Rows from block 7 of a small self-supervised image encoder, named by matrix and row number. Rows with one number within an expert belong to one neuron, the router's apart. Each number is 128 + 24 x the weight over its row's rms, rounded and kept within 0 to 255. All counts start at 0. After the name is the row's rms in percent of the matrix's.
Before each expert's rows are labels from the 100 images, of 14976, where the router gives the expert most weight on average: "patch colour" is the nearest of a few named colours to the mean colour under the peak. Only what is clearly more common there than usual is listed. The data: telescope images of galaxies (Galaxy Zoo DECaLS).
# router: router (model.blocks.7.mlp.router.weight, 8x384), inputs 308-383
# up: expert up (model.blocks.7.mlp.up, 8x192x384), inputs 308-383
# down: expert down (model.blocks.7.mlp.down, 8x384x192, transposed), outputs 308-383

# expert 1
patch colour: grey
router.1 093 [132 114 103 137 107 147 116 128 122 153 156 169 157 138 131 119 122 122 112 159 131 106 153 109 153 154 146 150  97 141 130 107 173 153 138 130 111 111 188 123 129 147 162 116 108 127 157 133 104 122 150 100 155 117  81 126 110 101 153 146 128 124  88 119 145  86 140 137 129 119 121 133  89 148  74 138]
up.0 055 [133 114  89 128  92 148 107 120  90 121  73 148 125 149 130  93 139 141 145 100 112 120 170  96 176  97 132 143 111 170 127 120 133 146 142 165 152 118 168  98 102 158 122 164 120 162 132 136 110  84 117 133 129 159  83 122 141 175 131  96  68 102 153 119 101 157 109 167 106 134 119 128  82  71 114 144]
down.0 071 [158 147 112 101 128 115 138 133 117 145 114 124  96  86 157 116 121 119  94 131 110 149 113 105 111 131  98 112 163  69 111 124  90 110 113 155 145 135 162 126 108 125 144 107 138 121  87 148 186  86  86 147 156 112  99 141 176 151 114 184 137 110 186 110 153 144 135 128 125 103 179 167 144 117 187 116]

# expert 3
patch colour: pink
router.3 101 [113 139 109 178 110 151 133 126 125 128  84 132 118 134 124 178 117 111 105 131 157 120 141 106 105 134 105 138 159 109 121 124 120 153 164 132 165 106 136 153 123 122 126 131 134 119 110 118 160 137 141 120 100 136 118 132 102 173 120  91 100 131 151 138 161  98 141 107 131 107 111  85 121 146 144  69]
up.0 122 [102  88 142 129 135 108 164 145 113 143 136 153 148 123 151 132 137 184 152 137 136 150 151 141 182 137 145  63 104 156 132 132  95 124 165 151 192 177 144  99 130 131 113 168 133 156 110 124 139  93 132 153 179  92 140 119 136 154 112 121 155 146 148  88 117 140 151 143 134 111 111 139  86 127 111 134]
down.0 130 [ 81 127 114 169 172 128 119 121 110 149 105 135 170 102 123 140 114 169 126 133  84 104 132 158 128 178  86  68 122  71 147 129 112  91 140 144 141 141 123 147 150 167 145 149 173 135  83 115 169 144 171 167 140  86 147 149 122  84 106 117 133 140 124 108 171 149 108 148 152 143 118 122 113 164 104 108]

# expert 5
patch colour: brown; grey
router.5 104 [105  69 153  94 125 178 164 144 107 130 138 137 120 151  87 150 126 104 133 147 171 139 138 126 141 115 134 128  72 138 116 112 114 117  85 154 141 140 146 135 133 111 131 131 137 107 136 114 128  97 147 177 139 102 158 156 107 155 124 100 139 139 131 142 154 142 144 131 103 120 165 147 133 102 102 123]
up.0 042 [110  96 157 116  99 127 149 166 102 144 143  93 120 175  78 120 142 156 112 117 178 135 120 140 111 152 145 135 109  82 108 125 102 135 132 121 108 145 117 128 121 127 132 123 152 170 137 154 131  70 141 151 136 142 138 150 135 134 134  95 146 125  84 126 130 126 142 106 127 139 132 143  91 135 127  97]
down.0 053 [219 145 149  76 103  92 140 127 151 160 146 136 114  90 144 138 158 117 147 151 139 105 140  87 121 111 165 132 184  96 103 110 128 101 138 121 142 125 103 132 103 111 117  99  80 117 114 131 155 144 147 158 146 169 122 138 137 126 155 139 147  96 105 102 138 116 104 147 141  76 112 127 137  97 151 171]

# expert 7
patch colour: grey
router.7 099 [133 125 102 141 174 127  95 129 167 137 139 155 151 114 128 119 126 163 108 132 143 136 127 166 112 142  97 116  94 143  94 130 101 110  58  94 185 155 106 121 117 149 125 100 138 150  97 105 143 125 143 107 173 143 169 151 138 153 152 145 133 174 152 171 145 114 166 123 123 134 139 132 103 156 101 134]
up.0 075 [ 81 143 137 120 123 115 184 152 123 124 144 104 101 139 122 139 120 165 148 114 164 131 166 164 145  80 176 130 110 136  97 101 147 134 162 151 119 145 126  90 188 111 114 108 126 167 138 109 126  96 114 133 117  92  96 105 134 178 127 136 112 151 105 118 113 131 117 151 111  94 157 146 106 105 106 118]
down.0 073 [124 125 106 117 148 131 110 113 135 120  98 136 121 172 135 156  88 167 132 129 130 154 131 127  81  94 110  74 121 149  93 125 121 146 142 157 104 125  94 159 144 114 164 109 150 143 122 170  88 118 138 118 128 145 123 147  89 105 112 120  65 103 117 114 123 134  46 130 112 164 109 119 121 105 140 148]