Weights of a small self-supervised image encoder: layers 14, batches of 128.
Rows from block 4 of a small self-supervised image encoder, named by matrix and row number. Rows with one number belong to one neuron. Each number is 128 + 24 x the weight over its row's rms, rounded and kept within 0 to 255. All counts start at 0. Numbers have three digits each.
Before each neuron's rows are labels from the 100 images, of 14976, where the neuron reaches its highest value: "top examples" is what is common among them. Only what is clearly more common there than usual is listed. The data: telescope images of galaxies (Galaxy Zoo DECaLS). In brackets: how many of the 100.
# fc1: MLP up (model.blocks.4.mlp.fc1.weight, 1536x384), inputs 0-191
# fc2: MLP down (model.blocks.4.mlp.fc2.weight, 384x1536, transposed), outputs 0-191

top examples: shape: featured or disk (79); edge-on disk: no (64); spiral arms: yes (58)
fc1.121:125155145150072105136138139146148151152115114160145114125120121118140131137093132144126123126117119083118111129081120158105058168158146107169135061144103146102116138102138117080117114126183108128112094120135146156110104117130134141124118114146166128144127143106099085153142082122075100157125132139076130135095068179144144121118100155138133134137108156205134137117137107097162150168136104108116151107116112118105101129136096116139127103125136138109130074114147121113215103083116148145113216132111128119112144078126147131144145086112127103126118128116137217127133088130148167128
fc2.121:106104072139143125134116175114157154135126116139143125118156125131124137106128117110149114144109129130134112115156164105127171139104116140098162167121126117138143122164136047125111119117104113126113098136149115088119163133151128104127150139110119152115089101132068143159130118174129154112137137115132126159155117139133149118143143121124108146137125121093153119134135167120125105120037152136081112140126141080107151087152149112141141131120069133119075099156113116117081146134126128109117083123113123144127115156073100149106162143123165119127113135136100092132132129158112131165

top examples: bulge size: moderate (25)
fc1.745:150152122178098150135130107122135105136098161155129126136096134112178143162130140118123105136109129158154138116119121108141134135168106154160090115123137171111150164126125132138130148128118131141115159105127119128123128137120130171176099132128179153113169127109108120134126132115107111081142072125145128131131140133141159186131163115131182137137151134122098157134086109147173125088149151123133121104056193128140082127118130114155099153143145130163116127159180083161156100145109126152093162122115127098186157106125147105127129154067122116170132160126127105143114162096123155104
fc2.745:125113136103121134183154140117129138107125139116138112126125153096133103150118147141118137089140121108147142136117110127138137154133148094123139139121121115130094136129118137138130068143169130146120161142104132137104122120124133110116092152122106135140149127092130124112134172097167109101119147122114111131119121108118166114109161143171122128153103152167091146160097127076117103116177113135133199163157148174114158152143071176121129111158127104116143089158110141086126142148115137148098126109146103149123148110097147108169100132057086124112105140086124174211098131146111122122

top examples: bar: no (31)
fc1.500:127137161126116148123121132113108141117163137159126123150104135132114096132128148122169113118134143073135140149099117131114184113150140117157134156167152178180085165138157155141086103132129130139144181110128158128113112163155127139115160098154140131129148120125114140149087166109132105107121117154072154148120125107132136121099137188126148115166126162151155121139129166116129134125169150117096153134135132151200167145159102084164099088129146163081119107138119103126153148174137121136063158174105086145179118096116150137095125139140104110117159102106127150132135126110121152109
fc2.500:165115152152097091136135190102152100128141149152166128131124154158117107093111149114148114129166125119147150128143121162141120103119125112147135069159137133114116096100142129196140116163119125072113127141095148127158124140131145125121132096116147123124133149133135104156134162128124108197177138182114104103121140126134128175097088125163130129123139135095155185142082158121112105135157117131144100120101107100157090100111101128124143095127144132104160129098089140184081134121105124106121126138166136138091136095110149155131148146129175113136119119116137112107176107121144144139

top examples: shape: featured or disk (71); bar: no (34)
fc1.636:141104139161109123090132125107137163120162106155114127188113159180131130145124147135177179139105124121170126201120092159101123132163152126132122139178126151109147175148118146072108108121174166138127129182136149142141113150131103134145146159146171135159110121104126133126122110115130141139111120142088150131084127168129103107097111205103188132152131153187131139087127155097153162104136187166137124153136119129161186165110101105130114105123152112099140122150147088111178157094138137134121185109107124116132108110139147135136128108124119102161156097091126171107118109140128160117
fc2.636:117127130104151095076131196137127114113159102152129092118157147127108131094112121126106119129150129130155147099128130165146126155134132111090119102102163102109116131108180147108162163172119132112139128116141131129145112181140122157147165134173098141178125165130157092129100116107129119124140105140116115106127082122089111084098145125159123159138120158129099160143125139123115149178156142134130097136185105148107122137156085106112138094133116163095152158111187158162167204144134134117107146087162095099119113160127143167110130118145124114128087085097105138084185135169147111162

top examples: roundness: round (45)
fc1.542:172141097103089128115151138132139115089120113194155083128109115129108071192147118098127110128144153124087107133085144164201129154137146147125120124102122134122073099120162126129128113153119158141095095150101121137167153135104154177100106110096104130129123139136118102111146148126159087134089135171129122142127149086108157110116156130156135085152130171099148073126125161094136121088136111127119109111141126175134083125111133127135095081120140138131149146137154114111153104153114100094072133187138077154110148111127129150124149112109085113132107143078127141130142133133155134126
fc2.542:161119128121115142124139147095127078132138097151154154119111128157173120145134163123165111146118134110125163130113147143144121138155134111126150153109163132150137112150132116111121168100131139107140120128180142142131158126108083148148154123166144090094128093117127132120126133132138105138124149089126144153111096106154158090107137157118165105126085122135125092144135101112128169088049155147148145152110094116100125152102137131120112097149090134151148088157130132138137146105135114122139088127131132135168147093078135108115120136102163110138138162112140106136150078127104153126

top examples: bulge size: moderate (26)
fc1.127:155110185109107146111165108160141154153130113130106097125102137150112132112170133116133134190152143099158134123117099148155127121134152134144102124135125149139130153145128136099115157126165133145084096155146153156137148167147114141123145138146163122111131142129118121151175091105114129173124128122086168142127131183148111129137123161120150169124125168173134141081127126107147147152129156127133089121094181100169101153109104123129096141162173115134137111114107132111192138076151134162137132153101131087133124133169182132109178136093117139121138097134121181127098151092122120113
fc2.127:081117139140155116124136166142119171144119126127104115103152125078158120131137142141086105151121102133090141127092125133126127142097098146116123147114131105150162137164149143134144119101105167123154131124132095155069147135111098118110120133127198090098147113180134172123101167125124149119110120188141111131151106106129149149106129112144112092162122160114124146142090109127153129115150124118126116146114114147131145132125129115142127085093114086115154109154132183167115169170136137099101093142169116113128177135157087125154157086116132130138093142156142107091147131103118151148

top examples: merging: merger (28)
fc1.659:106098170109114130150149127124137117103134143140123104098155119150094126079160154135128156157134119127163130125108146093133138076138182095094158101142088171102110184172117116116118130117183178143091122141127128142142123122164097147101118147107186123116157128142105141113154130121158096169110148116098180140150162127105132092135109148114182097098154128139144114117105125129131148123115140134141100127092115127156148103096121128108085141100143114124115126139098093083139147065108130134139114157137176119138129131098108096153186112150129126183131135151089131114123186095109119129
fc2.659:176152100125124157131141169125133139133131132163167133129160120112131118153132141054104109152115109107127107155131173105121121119096135101146156094132083139078132058124129118157102159145121123116162131128154161108152126121083061089103130106132171121143139159134100124106152132125089113124158121131103150090122129138144129120155138171131126156122067117096130116137139123141102101170042107102086150148108157129143119160151132114124118136131055096128115096143130126130117140137100112144114117136117114108129118146136151127114154114155098121069131134115107125122161137160136128092

top examples: shape: featured or disk (68); edge-on disk: no (64); spiral arms: yes (46)
fc1.414:167129123122062127136139156134118123150136145164131115143130103129157118103158132113127128143112127105108107147134114149124111123197137095169124137139145139104092152110159149081134086110163124161105119146140127151134134173129114173163103105147132126130160144121130135113153120108135101103115145158066104129124076163156130110120142150146125128134101190175112116127128165079165127148145135108109126115090131135113124168119080094132130103163136164132135144140182119134218106094153145177112207119121129095119144062158129130123115128105100083142110106103165190127129123106147114108
fc2.414:159112101131152112140141152113169140132126125156128122115164128122110125143121146100146137133150114140138151089139135105145139143127078156120161103105116120164165103177112082167080159121098127085127147120095126144097121115149122124103122140126132132145068132126097115146112122172097125116151087112132105117144129128148113100136085122115136157131142120112140143127118101114127150152097139084087088143147123097154139076116129141110123119083079134123113137114133142143072155071177154132158106121128104110094116156108162138087161110119153159135112115142150102102130129140125125146

top examples: merging: merger (28)
fc1.281:159152125132103164143153107163148161151114080162131095130088159134142120132138118163129108136151080135153107144125105105153122114146180113137111090144135127116119185089123134115122130112164138163128106141159193161112118118128127160137131144103159125130123142117144093084138110116089144137124169148116150125112144141132145098145138148105139144147142117129166143134094109130217100120118146150170098118111125095124121118138126130176117135149155122133113079150136126137116163075150141125125133140089144165178097124154122109109129115098101148140136111125144127135122140136118139113
fc2.281:125141114077117128130185114152106128171142119172130115127127100101155191118131140172123163113139102119083083149118124101162127118084131130156143145131163128125130128152060142079115100138158096129149096143159126133144102182151141151177091156084159108128155151134097117189171146160145146104122158118123141127179125137140149137179135127138148140101114107115103126109118170137140111119149173138124128152115150091104133154151103159133139148160138097147117114140133110132146107120149179139134125122136118134135115098138119098120165157135078106121121112132101116142143112128106118129

top examples: roundness: in between (62)
fc1.147:150136153160135134069161127098085135184168106130090144178097154163099151140165125122118092127144151137102135146139098105124123148142188127120114154126155114159151149142128125123081131126136133104115122165127182100119130150118092145139164105127100099111107103079118149146140119109139113124089126129123139112141129153094103114127118170138184159173136127163121156093099162153127133106135177136127100126095151109157134172174112144143158067136172128144138102149163147137153143147177119173080125146107121126164140093128150125142102130125142130145155121136120151100121148119111151100
fc2.147:154146164121106122130093167140125108109125084139115138138130168139133132119136109136112139126160155105137125097147094148105101140158135142144173119137142112098091137099109163092173142089151093203114114135171113153134143160131114122165133119123118122163114167151144124118087095109147123139074135122146137128103100136138137141097134114135094082169109129147088128137116143108129120120140128164162126106156107101119125119134121124086120065141166113136174102118136140148140177108114113105110134140126164141096131102159139107157103124146164096084138111128114140134130158145126158103

top examples: merging: merger (25)
fc1.366:129098114110122150133153126122098116131129111132106119099134135165122125095127151110148188130111125118184137129139124085135128098145172152113143113103157158122104181168117133111117120131142162173117092165186177129149139157163118165160155157130160149130147161133104156125170119096132090176110159133083165136095168149149105106126096150118200142131129140153139116097117147124149145115109171167150113139131163117162169120096116102154085126149149111157172117142111137138154139095090158151128130143132162139151122096124116096122148121145140131165118126131095144138125158114131132079
fc2.366:132129119137143150131129127144107154099113131090134086121146105093160150127150147146097124097085121065102123174124132158137132162091131129126144153153137138149153094101149142093119127149132092142129110129130152126120142137113118116087138168108156128137170137163163126136157148128106145118085100152140129129158130118122148099122152117132100135112024133158133061083151136155138133108080119121101134170119140163072145184132129115138087120123092076077133125203144127147146132133098093127115134121131146141166139148152102125129151105126097097140110135104117145115133129137118104136

top examples: edge-on disk: yes (29)
fc1.545:160134086148075137119131126133122157166109133210110077125121100118132164109121104173133144178159138131127125133118131144138135128125141106146110099112136109123128157087140169093122129105142081170133128135116123174131132131087156126129151147123190139147128122107157064136119167119131128130129179164120136121114091114133131147125110123119095117115103118118166163134125153133186104110114138079161118149128175172065136168088108117145147121118134143128140106135110131084134140078142123162131152114157120149115111127153120132134109135098104098121101123118119124119151076131156095164
fc2.545:153137093150108149140125148151122132159120126158151120173155165103136111159142124151117160173148126116161103098112161088133139085148149121112137131130167119107147137141132083104146123101129111144148112170158127121136152152141091122139089128142139137108091103184121119111134101118118147110095188144127151117122128118117103086136115122096169110157114134138135056121096120125137095135097100121130113118102179105138146111083129131118119132123107137125118150104126134160151139106113121141146146131117150105088089117122154109128146146128133114154126135147083136138159145106086143092

top examples: spiral arms: yes (42)
fc1.242:109122136104111127152141155187144137137093077120126125145115145132158092144134146120088132139140130119142138119138140176127068118145125176148075128116137133137113155101145110099145129101141137095155112183122121113133107130109136116129096116115120126142118121166153100094121100098120116152108188106119091144152131111145135127102162097138134105158111157129121143129084116110165120118140112130163126111176120062121114123102101147110145083124125150158133130119110161159213144070120152118133167143113157083102156105145108114136145118111124111148104141126144156136124126093128094125
fc2.242:125157092139115156111116125130104135117160126101126109160116133155075114139131131156166110133162143137110144130129134129155127091162135191127099124148150112158130123097134124167107113141100140149128125124125117112123123120132138107109110117144135089147103131142140167162092131117131100073126149132083166138139116075131106096117149132154089092114126140139150122134161102145107104141124111157122168118148115129143169134139116130135136146126109139124146114106103143146119142171136098091096146168152108192143157166126139142141082104141117138142148145108132137117155116158146155118

top examples: roundness: in between (62)
fc1.554:159153120166099108138149156138084138114115131142129116134119162159123119112116116129118157114133136068128113139161141136095137137168117129162108144177130110091103128114163149139127099148136110141127152155153133121149130115098125126121112101100134119140142139130110118139145145130103069093083106160120138132122147128141119131098131152147115122187099171186122146092130177121117115116131128121108116114105088153143150150130131166099136086162121148111123129144114094121210127131116101152069181114136139155113176106109101104128108120118073112123149134054130239114147126097099137092
fc2.554:136129136170166108103125130128129097130130127164106115120164114107128146139132125143146100153130122146116147113172138127118114151134151071129133117127119127094154150158156121093115144143125153126113125154106090127133120112167113143145159121126182126051136070109101159109105151149112137151126065153110136150125118103135122121115123145115132140102153142117129110126149128165128147095099124150158121120106152109103136100123185091141143127173076087161130122170091113139097121080090147128127099125144091088146141147091103132175134117120094103165141163121112084123136143132093148167

top examples: roundness: round (48)
fc1.84:125146121150139121114114175102074116129145113144115131163133137137111142088095107156144153131159127084118094136120122100124112109122142124114141106127171090115130160076140152130135133145106091127145124058184128086146128139116108123134161138110144161148102125109142157145133135124109113102111107110127103125083117139102134149104076144122111121142128101144149146144152140145140120102135104111130155143131130151150145154138106151126166076140136169085137102108127154127136141145111102119098173114098085154097142121135200121056096126157159138098158121130148162102180156131145162123
fc2.84:135124062068132151151139135170132150137134098146160140163134118122102120137094130112116149094124141105158101124110137118132099156113129122133152125074106114119156120110140158131145114205113124089130147131153125096078132112155144152132131163086085117123152137100146154119215140160116107130150166132095122101125112172118129118147113134122115162118116136120093097120121142123153125109096092133125116139161172152092059124131136107117171146124072133117129120128146158154117109116122133141150147130148161142117128133164137144119156112118142129118147094122154112112098144134152119133

top examples: roundness: round (41)
fc1.118:123193136147095125167136117133074146125129134152084138164084126138165169099154148122122152117104131112101112184089128141118117089191153163158135128149136156120091133127126155138116098120150119146100137139150146143158146142136123158130112130112136146129128151125131129125134105109128048129164075140134150150097159150129079132119118125121142141152137141144110141096111144143205136126142157127130100102105127118161114159120141128115109142135131112125108126172161099118145104144109137116104155150118125151174171090125139082100117148100088141129146159099125100116135172089098139076
fc2.118:138161143075117137153131141107100128128166186145116140130126131107103161127145127126115129120088097137186145119113141136118095096135168113112108152104118151079092188135119167095087107104121145172129144120121108164117106118130092157121094142159091085127138118113141142117131156064116137089141143132090150119152155119126134091123148152161156136141131184148090097127133145120078105118156102148133153119120161122105174109116083145138138145101138117127137157136116089128125090111111171160144133115142129087137152131151107165109140143134090115131123146137161118139122091137118151128

top examples: roundness: in between (72)
fc1.12:170122118154105112138146154118099110131119139125125104149133170169122127115131122115098157103179132123110121153141136102103141068131120178145142153160156125080062092105111149142146113171112099127087161110147157092165158140125143136133091140096114148134133141119144106120185106125132089109078120108116116121115165135097087131118118106127138112177137150147110157097085180140161132098119119144142133142117141159149141161154115120114141113179129158136146109171142111109175121155103092120071148139149134141135153109128155106082104127142088136150137131088129166127137168093129130098
fc2.12:132135165158168090092126121151106085105127141142107080140195161145098135160149172171131136121140154109133111079150130134105101149113141077094115134150115131081112151120152169121134129156118133111101158142101126101147118164164190133132134121091155141147110120098109138127083167123123109141112078173088136135098133148087128136160125119130127157142143161142133157086127118134153134075174153142139133132142145125132153128146116103118152148146149073130109150184167122109120143094151167142123133103114099102169162116120103120148146157168074146130127154099107113124133159115125134149

top examples: roundness: cigar-shaped (26)
fc1.591:158112195130119152115157139148117114135120104138111150127123153153162123110168155103141155081151109138131169130136105148107091134130124131142112152114157162146114200167144150090134124101128156137125100175165130137107116156145123180172153115152147122111146111136108126119136093097114103170102124132105111108126141147127113141105145135120166135153131141158124114110100156110160139137128153117154118127124160073146138120124099117115068119148139139171161102138129137157177153071097136158102144153116176078136122094120141109162126128136117127178096112145115158150132112110088134109
fc2.591:138124143150145135130144123126112140091089157113119118155137123086164113145105138144158143105084132064144143194112111165121154147127139121118105160157119125114144135103172146138093137108126110146143121132112122122106125106124131148082135149106115119094139127147106162123153177141144127137073139144146145138141119086128154107111137113151134096127084155162135137128147077148122117121144116146109136136093170179114141154111135098143108105143167093072130135217124114118141111145120061119092143117111136180175163142132142122131142129129090085132127153082150163134122140130133151127

top examples: edge-on disk: yes (41); roundness: cigar-shaped (35)
fc1.57:124141130135079137141141101191133159141136109149145119132065108097135148111075098153098103144122137129124132137114125157132106141128147136172106135117130142125147131081114139116137156158129098132131146134126153150097092113127108125137104112101128114115093160141141102166113156127148147121179100134135139095122127167211141160146143147128108159136125112111118169150138126105143080144150120117123142118081085133093086166174122133131146171104123121102110144108138118146122091138147147106144141058118073139112131110176143095151140146075118169088152113128123104125134053153139099161
fc2.57:149101140148166114107101106116115125100100166134108095145195117128141120128139122103117156124081099147179119092135113108141178157116107108161146111132094120160153131140117112092101101124156136121154138132150120103118169112114136115139155128136127151120122102096098119106106077145078180126135139144209125118138135141092140116126159121122115147074129124108124121143116075121125128130116143139114127133124166148133144132126119198131125127164101106119098134114115135115171140183117126134087167138065122120097085141111151150135106141127101119103099141122118146182109139132132134168

top examples: bar: no (32)
fc1.630:144166150126133150110133127124121117116173108145146155129117153150097119158110078138157128128138117156105122093131097125155148128148132152125144130098130092138134136116151152149107126168112128127108144152136148107142128162120130135127131107131129131164111139096120157125156111124080114115099154180119133148107121161160129137105114149129127175155131161163149126099136151113163178109131118179126124174130136105154161111110104115132116088173120144145121120112126164166106170166178113128093150174130161142185144094131118126107086112149088104129166102103146166101136148109127163091
fc2.630:125106158108122100129122128109152137105068106143141119111170115152161149137107149140088149125113146115136126081128136123184120132103056116104153094137100121129117111131111134152141168154139107112157136088121117116143121136107135132148108105155156136132166133120123120131105133126151141162152100112125138085119134123132130112135152100129114124096148132145161136159098105156089117134196128105091127106125121169132120102124088130084153126102158071104111120114152117128132136157134156126139134165099122136129110130124134129099156139142175135061091145151131138162133155148132142117

top examples: roundness: cigar-shaped (39)
fc1.258:154152120148092089140111137078125127099141136121118122130117190161124146131147127130151139139104034148122125122148109103114103098134157103159198073135121085119106123151118142128114128149170137152098158121121136152144129050149176118119124134151086119156113168119112142157159130127034121107160154102111117114136106141096102127211115135118104147156131104136105127107153071147128176195138127129108123128118106134106156125210115137116135150142126138175109163100155114134101137115172147146135135122116123128101112112106156141168097125149133161122154103135158134118142096132125131123
fc2.258:133099125128134132114075164142121125101137131115123124117130123141142130141155131126153137113077111151132122149152109167125141120101121101119127132119090117117130128122118109115125126130109126137157147142144128136135137095154141117150146138132132131118134120124125149084129132115152133129140144156139132110114129135255146140093126121121119137179150145145120115131100000148096149101157125121123114160144125164110136077014117101139123153120145159155085147140169092122109136140138143143143105097145136134108117133101124143105135149133138127165136135134137116145156176134123135153

top examples: shape: star or artifact (27)
fc1.149:118141135125093119132127133112135155144122105148143112107126140157145141125095184116140131098116149121120133163088126140127132153202174136131126104137118175115106138128120113102088105095154156116098123125175117162095113158171120137117101117121161151144123146093083146153108105124125118172112130109072173121067125148128143119136098185142194085124169144161128138107138141107147136150147186118142120095097135147112133121099093116141124101112163121138134098130124109095196116105085137131100177151137122149162136104102152139120142110091124097167119110091134194108114096122141185123
fc2.149:101110085161144106118123183156187162099126155129169119114174152101130103133124143120119146160110103101124099106158158090131139146101070108111160167137094110115141137136125074113143132143101132157130094148125127072118161137091124116120121138141099123138122113140059098142125115157130164113140134114143125168157100136165143139127133107126106107167084149120137121129114144127123128118032127127084113151122152093121146128153123135117147147143052134101091115159101131141101148113132133111126112136087144088100116140105129141137135132152130125058117142126076115139146117132128138141

top examples: roundness: in between (67)
fc1.247:162110108118108128117115126119114107145117146124104069143129085159117147128096118133148147146121127119131108128122134120168131117120123181194151059156124172151063097098139102085114142154184106134107115135124125153151148114132174097107090155117128073131136164106143084152112141126130103078162130122106144123133132096113134154154106120124112130073138192164158139125139090117130116172193125116134130163125146161102154135145104104179118101128142147090128139094119083119141153125149181116129153104120099164095139104186152125097144148134113129108128109086147186125149097108175116122
fc2.247:140118130128151131138113135122098102123146150063096126159116133109150118149155158124108135120115142123142142184165120123113126122133170152098130155087135121133144172115181109113139167104151125141115109119124129130138089123087112145095164135090072150092126126130099130103112105165136100159098095185113154128117135145115105126135112104167124141145155202160107108128113143128143108165156129129109133136108142123143121139118145146074111156122138134090135152146166131125123137163125144130087115119107109126136180123152140153108169121126148126155139125157107134118134187120149137120

top examples: spiral arms: yes (39)
fc1.704:149095107139099114099189131143133154180142137176128091097102141142086143137130141138122114159185142087117092121114107158134120167122136145124099100109129115126135124108145126090149135144152087106082112121119126126092100114120153102091127120089166146151094137123144092175122141133123140161142174143116171126155106155105171171128080132122105120144103126131118200113122154108166132105100106060147106134127155151102122162116119125101133124116125131141145095130097138080118124076130147152135126071135126131091122130150162154144156093074131146149127111128113138094143122148177088163
fc2.704:101120092102098126122123128130123157167118148130137119130147150143129117147125141085093127160125130125147093097108159098155136107124168132148130127142137140108110120118125131118094080100131123150124114131162113109177142135114100076140098117111115152116123135108126123107133083120093162099129155132137154122152131102156137067129142163117131131153097162121116119119140141112096095160083146125130125112111148136132132137113123138138102134142144113115071110123081121121152140123123088142109155135102134144126131107139104119077118143154082124098122157100103160141157110118150153100

top examples: edge-on disk: no (52); spiral arms: yes (43)
fc1.384:104138180153138089136088114162134128110113153106115158143116127123166125142071124130098129155092108139122134097156122103150123138155129156136102135143148133161152158155129133151138111117137126140152082176140142105135144144137100148166135137142130153090161096139128116170096101110135143163131113131135059106123120106146143110109150136137132142143102168134100121132091140125108132145168135179135164102100131148114108117128139110173191127139132128133135150111149105165155118173142094098120141115097125073152158119070108102131115140142137074106145134118124107143120163115098204097
fc2.384:108110111069111139148155115112114130115131094094102097137158152100121116128109123114111116111106149113100104160131169112154150120115167089142134141161137148089116120106111120128090078114122164146158131190155100118180136131107132097111075148051114107168167109151096169146164130134117106091141160128113149168150157072132140093139147159135131117141127157160104128137140114073118110139132114125113156136150177154126151119114161118135110170178128126140122094136098137120123117127103094128093136098154104147115129135113167133142090105137062114138104156102111181156144104131126113096

top examples: bar: no (32)
fc1.477:147123133138115125104144129138133136143174157151138122153118174135123141107123153118127112170128121134093151131118098118128170132151146147162125115184142156137112124139126145136088090132173118145157164135140174121104150124151117146134125098136122118120137114104109108165130165098104104118122140129096144116123142137137142161125089185117162138148130154154142152099129172097116148168138128129153136136105137148095156176145098118123128129133144125129157139113158108122167139158135109132091166142145106128151120114135145083115167102150091133168151097072110189102097151119102138105
fc2.477:122115160132115127126150140142155156154141148165126139110120134124101134079141073135125101154184114122121132152181111145095122170118146152129112129122101100095166124139170135151144139148156135144096128110102124074129151128115129136100115135144114158098137137122113155127153148150109141155114103145155057120165121163150104161098110142137128200130145151121113155113100130131113148136147076124127077144128136090115127112145141127182158100100149184122154099098113143100129124117166147160126141137127110153111094118135101143122145103097149126095103101118118139099095171172138097142

top examples: merging: merger (27)
fc1.558:127122144182121134114105110136133135089131092138131115107107122110141133134084126144132105112114125150160146126132113069129161131130130150122105095143129124109127182147133156133129104155150148150155099151156161082156130127147104146158126136146144132112164103129119117126137123102136144148119146139130095095103147104141143108137144121147136129116140111102123135144115117127111121110141114201176132116102159130084132112134129119199165130130166150121119123105140146163125139167134074112105150158141130157202118128080150117114113125107090124114139115116088122126128162131094161108
fc2.558:113097120083102091150143077156121165127108169114130104090138110146120139102157101152101121083090118139067117160141156128107165118074160119132112144143135127084119117156096131110095071121130172155100117187150110118136137114150156111119109158035103144108134119123087170137169128131108132085124175130150121120146167116111159109148119127187132125136156132120128110119131141123161097120140141123150106146095146125129121157133148124148124162154147119159131124196120120136153103092115136121120146112144109114159123166110124129118100143109108111143113135152114135113122142142166087168

top examples: roundness: in between (63)
fc1.78:143130130121107142129159134166097137123095145195112132156095055104158105156082109126130139134146195160111118118104119145153159140151089167118088163081162159138100110120140147154128125124105123124158128134133143135132128174141145188154117109137148157158140110134142123142138193096183125122084149176098071139163129116140109120111143095119135130071133173135132127157101184136148114103125137128106126129160159156117136103083129118127132079098120120145144152133163140130157125136115130106082164137137094137128161112123138153133137166108118062127104117136141096140144116113138149138
fc2.78:144157093132107169104149132113116100148144136113145142135119156150124130152154145094141123137164175113096113162089122148127130126141133102132132144151165113093125105127126144138131135124106122106176166095155137119095133136111121108145099104144142096156112151133137147111117131130170112116131155124114126114117095128254147087132150157150142085176111118119103110120135047119122102116085139095123176151120110133120104148071111076121109103127095151151167103115118164105132125128108118104148104123183105141176149115127125104131114160095142148132137140102134126126138063143162118132

top examples: edge-on disk: no (63); spiral arms: yes (49); bulge size: moderate (32)
fc1.501:122087130150093135130161101152172110144107129112124127188129135169135118108154134110137150164154130108128169116151125151151135093126160160202110165148122142174124114147104118101115092107149137132069125159120185150140153146131128133151106145111114099119158103107099099181118071126129150101129153118134149123152132109111132134144161104081108152119130188170107120119074137126145123141139141124103052114087156145135113187138131160164124154141129113131121102139123138128167152145162126179139136136109174140103085135148133098186126151125115119141122127126113178146081124112100127113
fc2.501:148128119089130067139126150130142127088139118084143114074169125144144164122156133109071137092083135123125149104154177133154111132117131104112142079098107155097116110106095059137099101151117107164085144135089133139148114125154118148094145160155097127158093139146108074151114104149118103143182117147093109145111132159115143165162150153109100171110088124200122115127133134121116122159079137113119115127145154101122144128166187154092121179106051108134134131129126135169114153118129125151158114165109096084121128128109135145148129149148132145124118138133124151133125158159117138128

top examples: roundness: in between (64)
fc1.274:145120146109111129122160137159130127140116100139126128103118121137148119138090114129147134139124090123149101097120118119094135074146137117186183117105115180126078143159118139105131119098166177129112109133148167211151141104119127122116087082142156127134140141137103123130134116089157096106165157116080141115127135144154120092154134131134133136099133118132170148133136111111140128202145114130122128114099137114127131107127114146139099149125151128173128129057140125108155161057143158165164134153101163121150135101153118112155134161177148139110105112131159135164144100109095139088
fc2.274:159181129061102104149133180095133123106129133173182112097131112169147188132141121091133103138112125126117153109145138108174066104115122143138139044098112138111120065143082167132109115129113113153148133138117116155145117120140135103112183117172140090130107119128144141105118120113072091151139116162124112148103140121115148190130100181104135142110139070095129087138131088170127137150147152130150137087169156144095120105116134116108141134122131106123144110102136123126121134064114167122142113168141140105114107137112138166109127128134163153128120126113150115137117120149151127122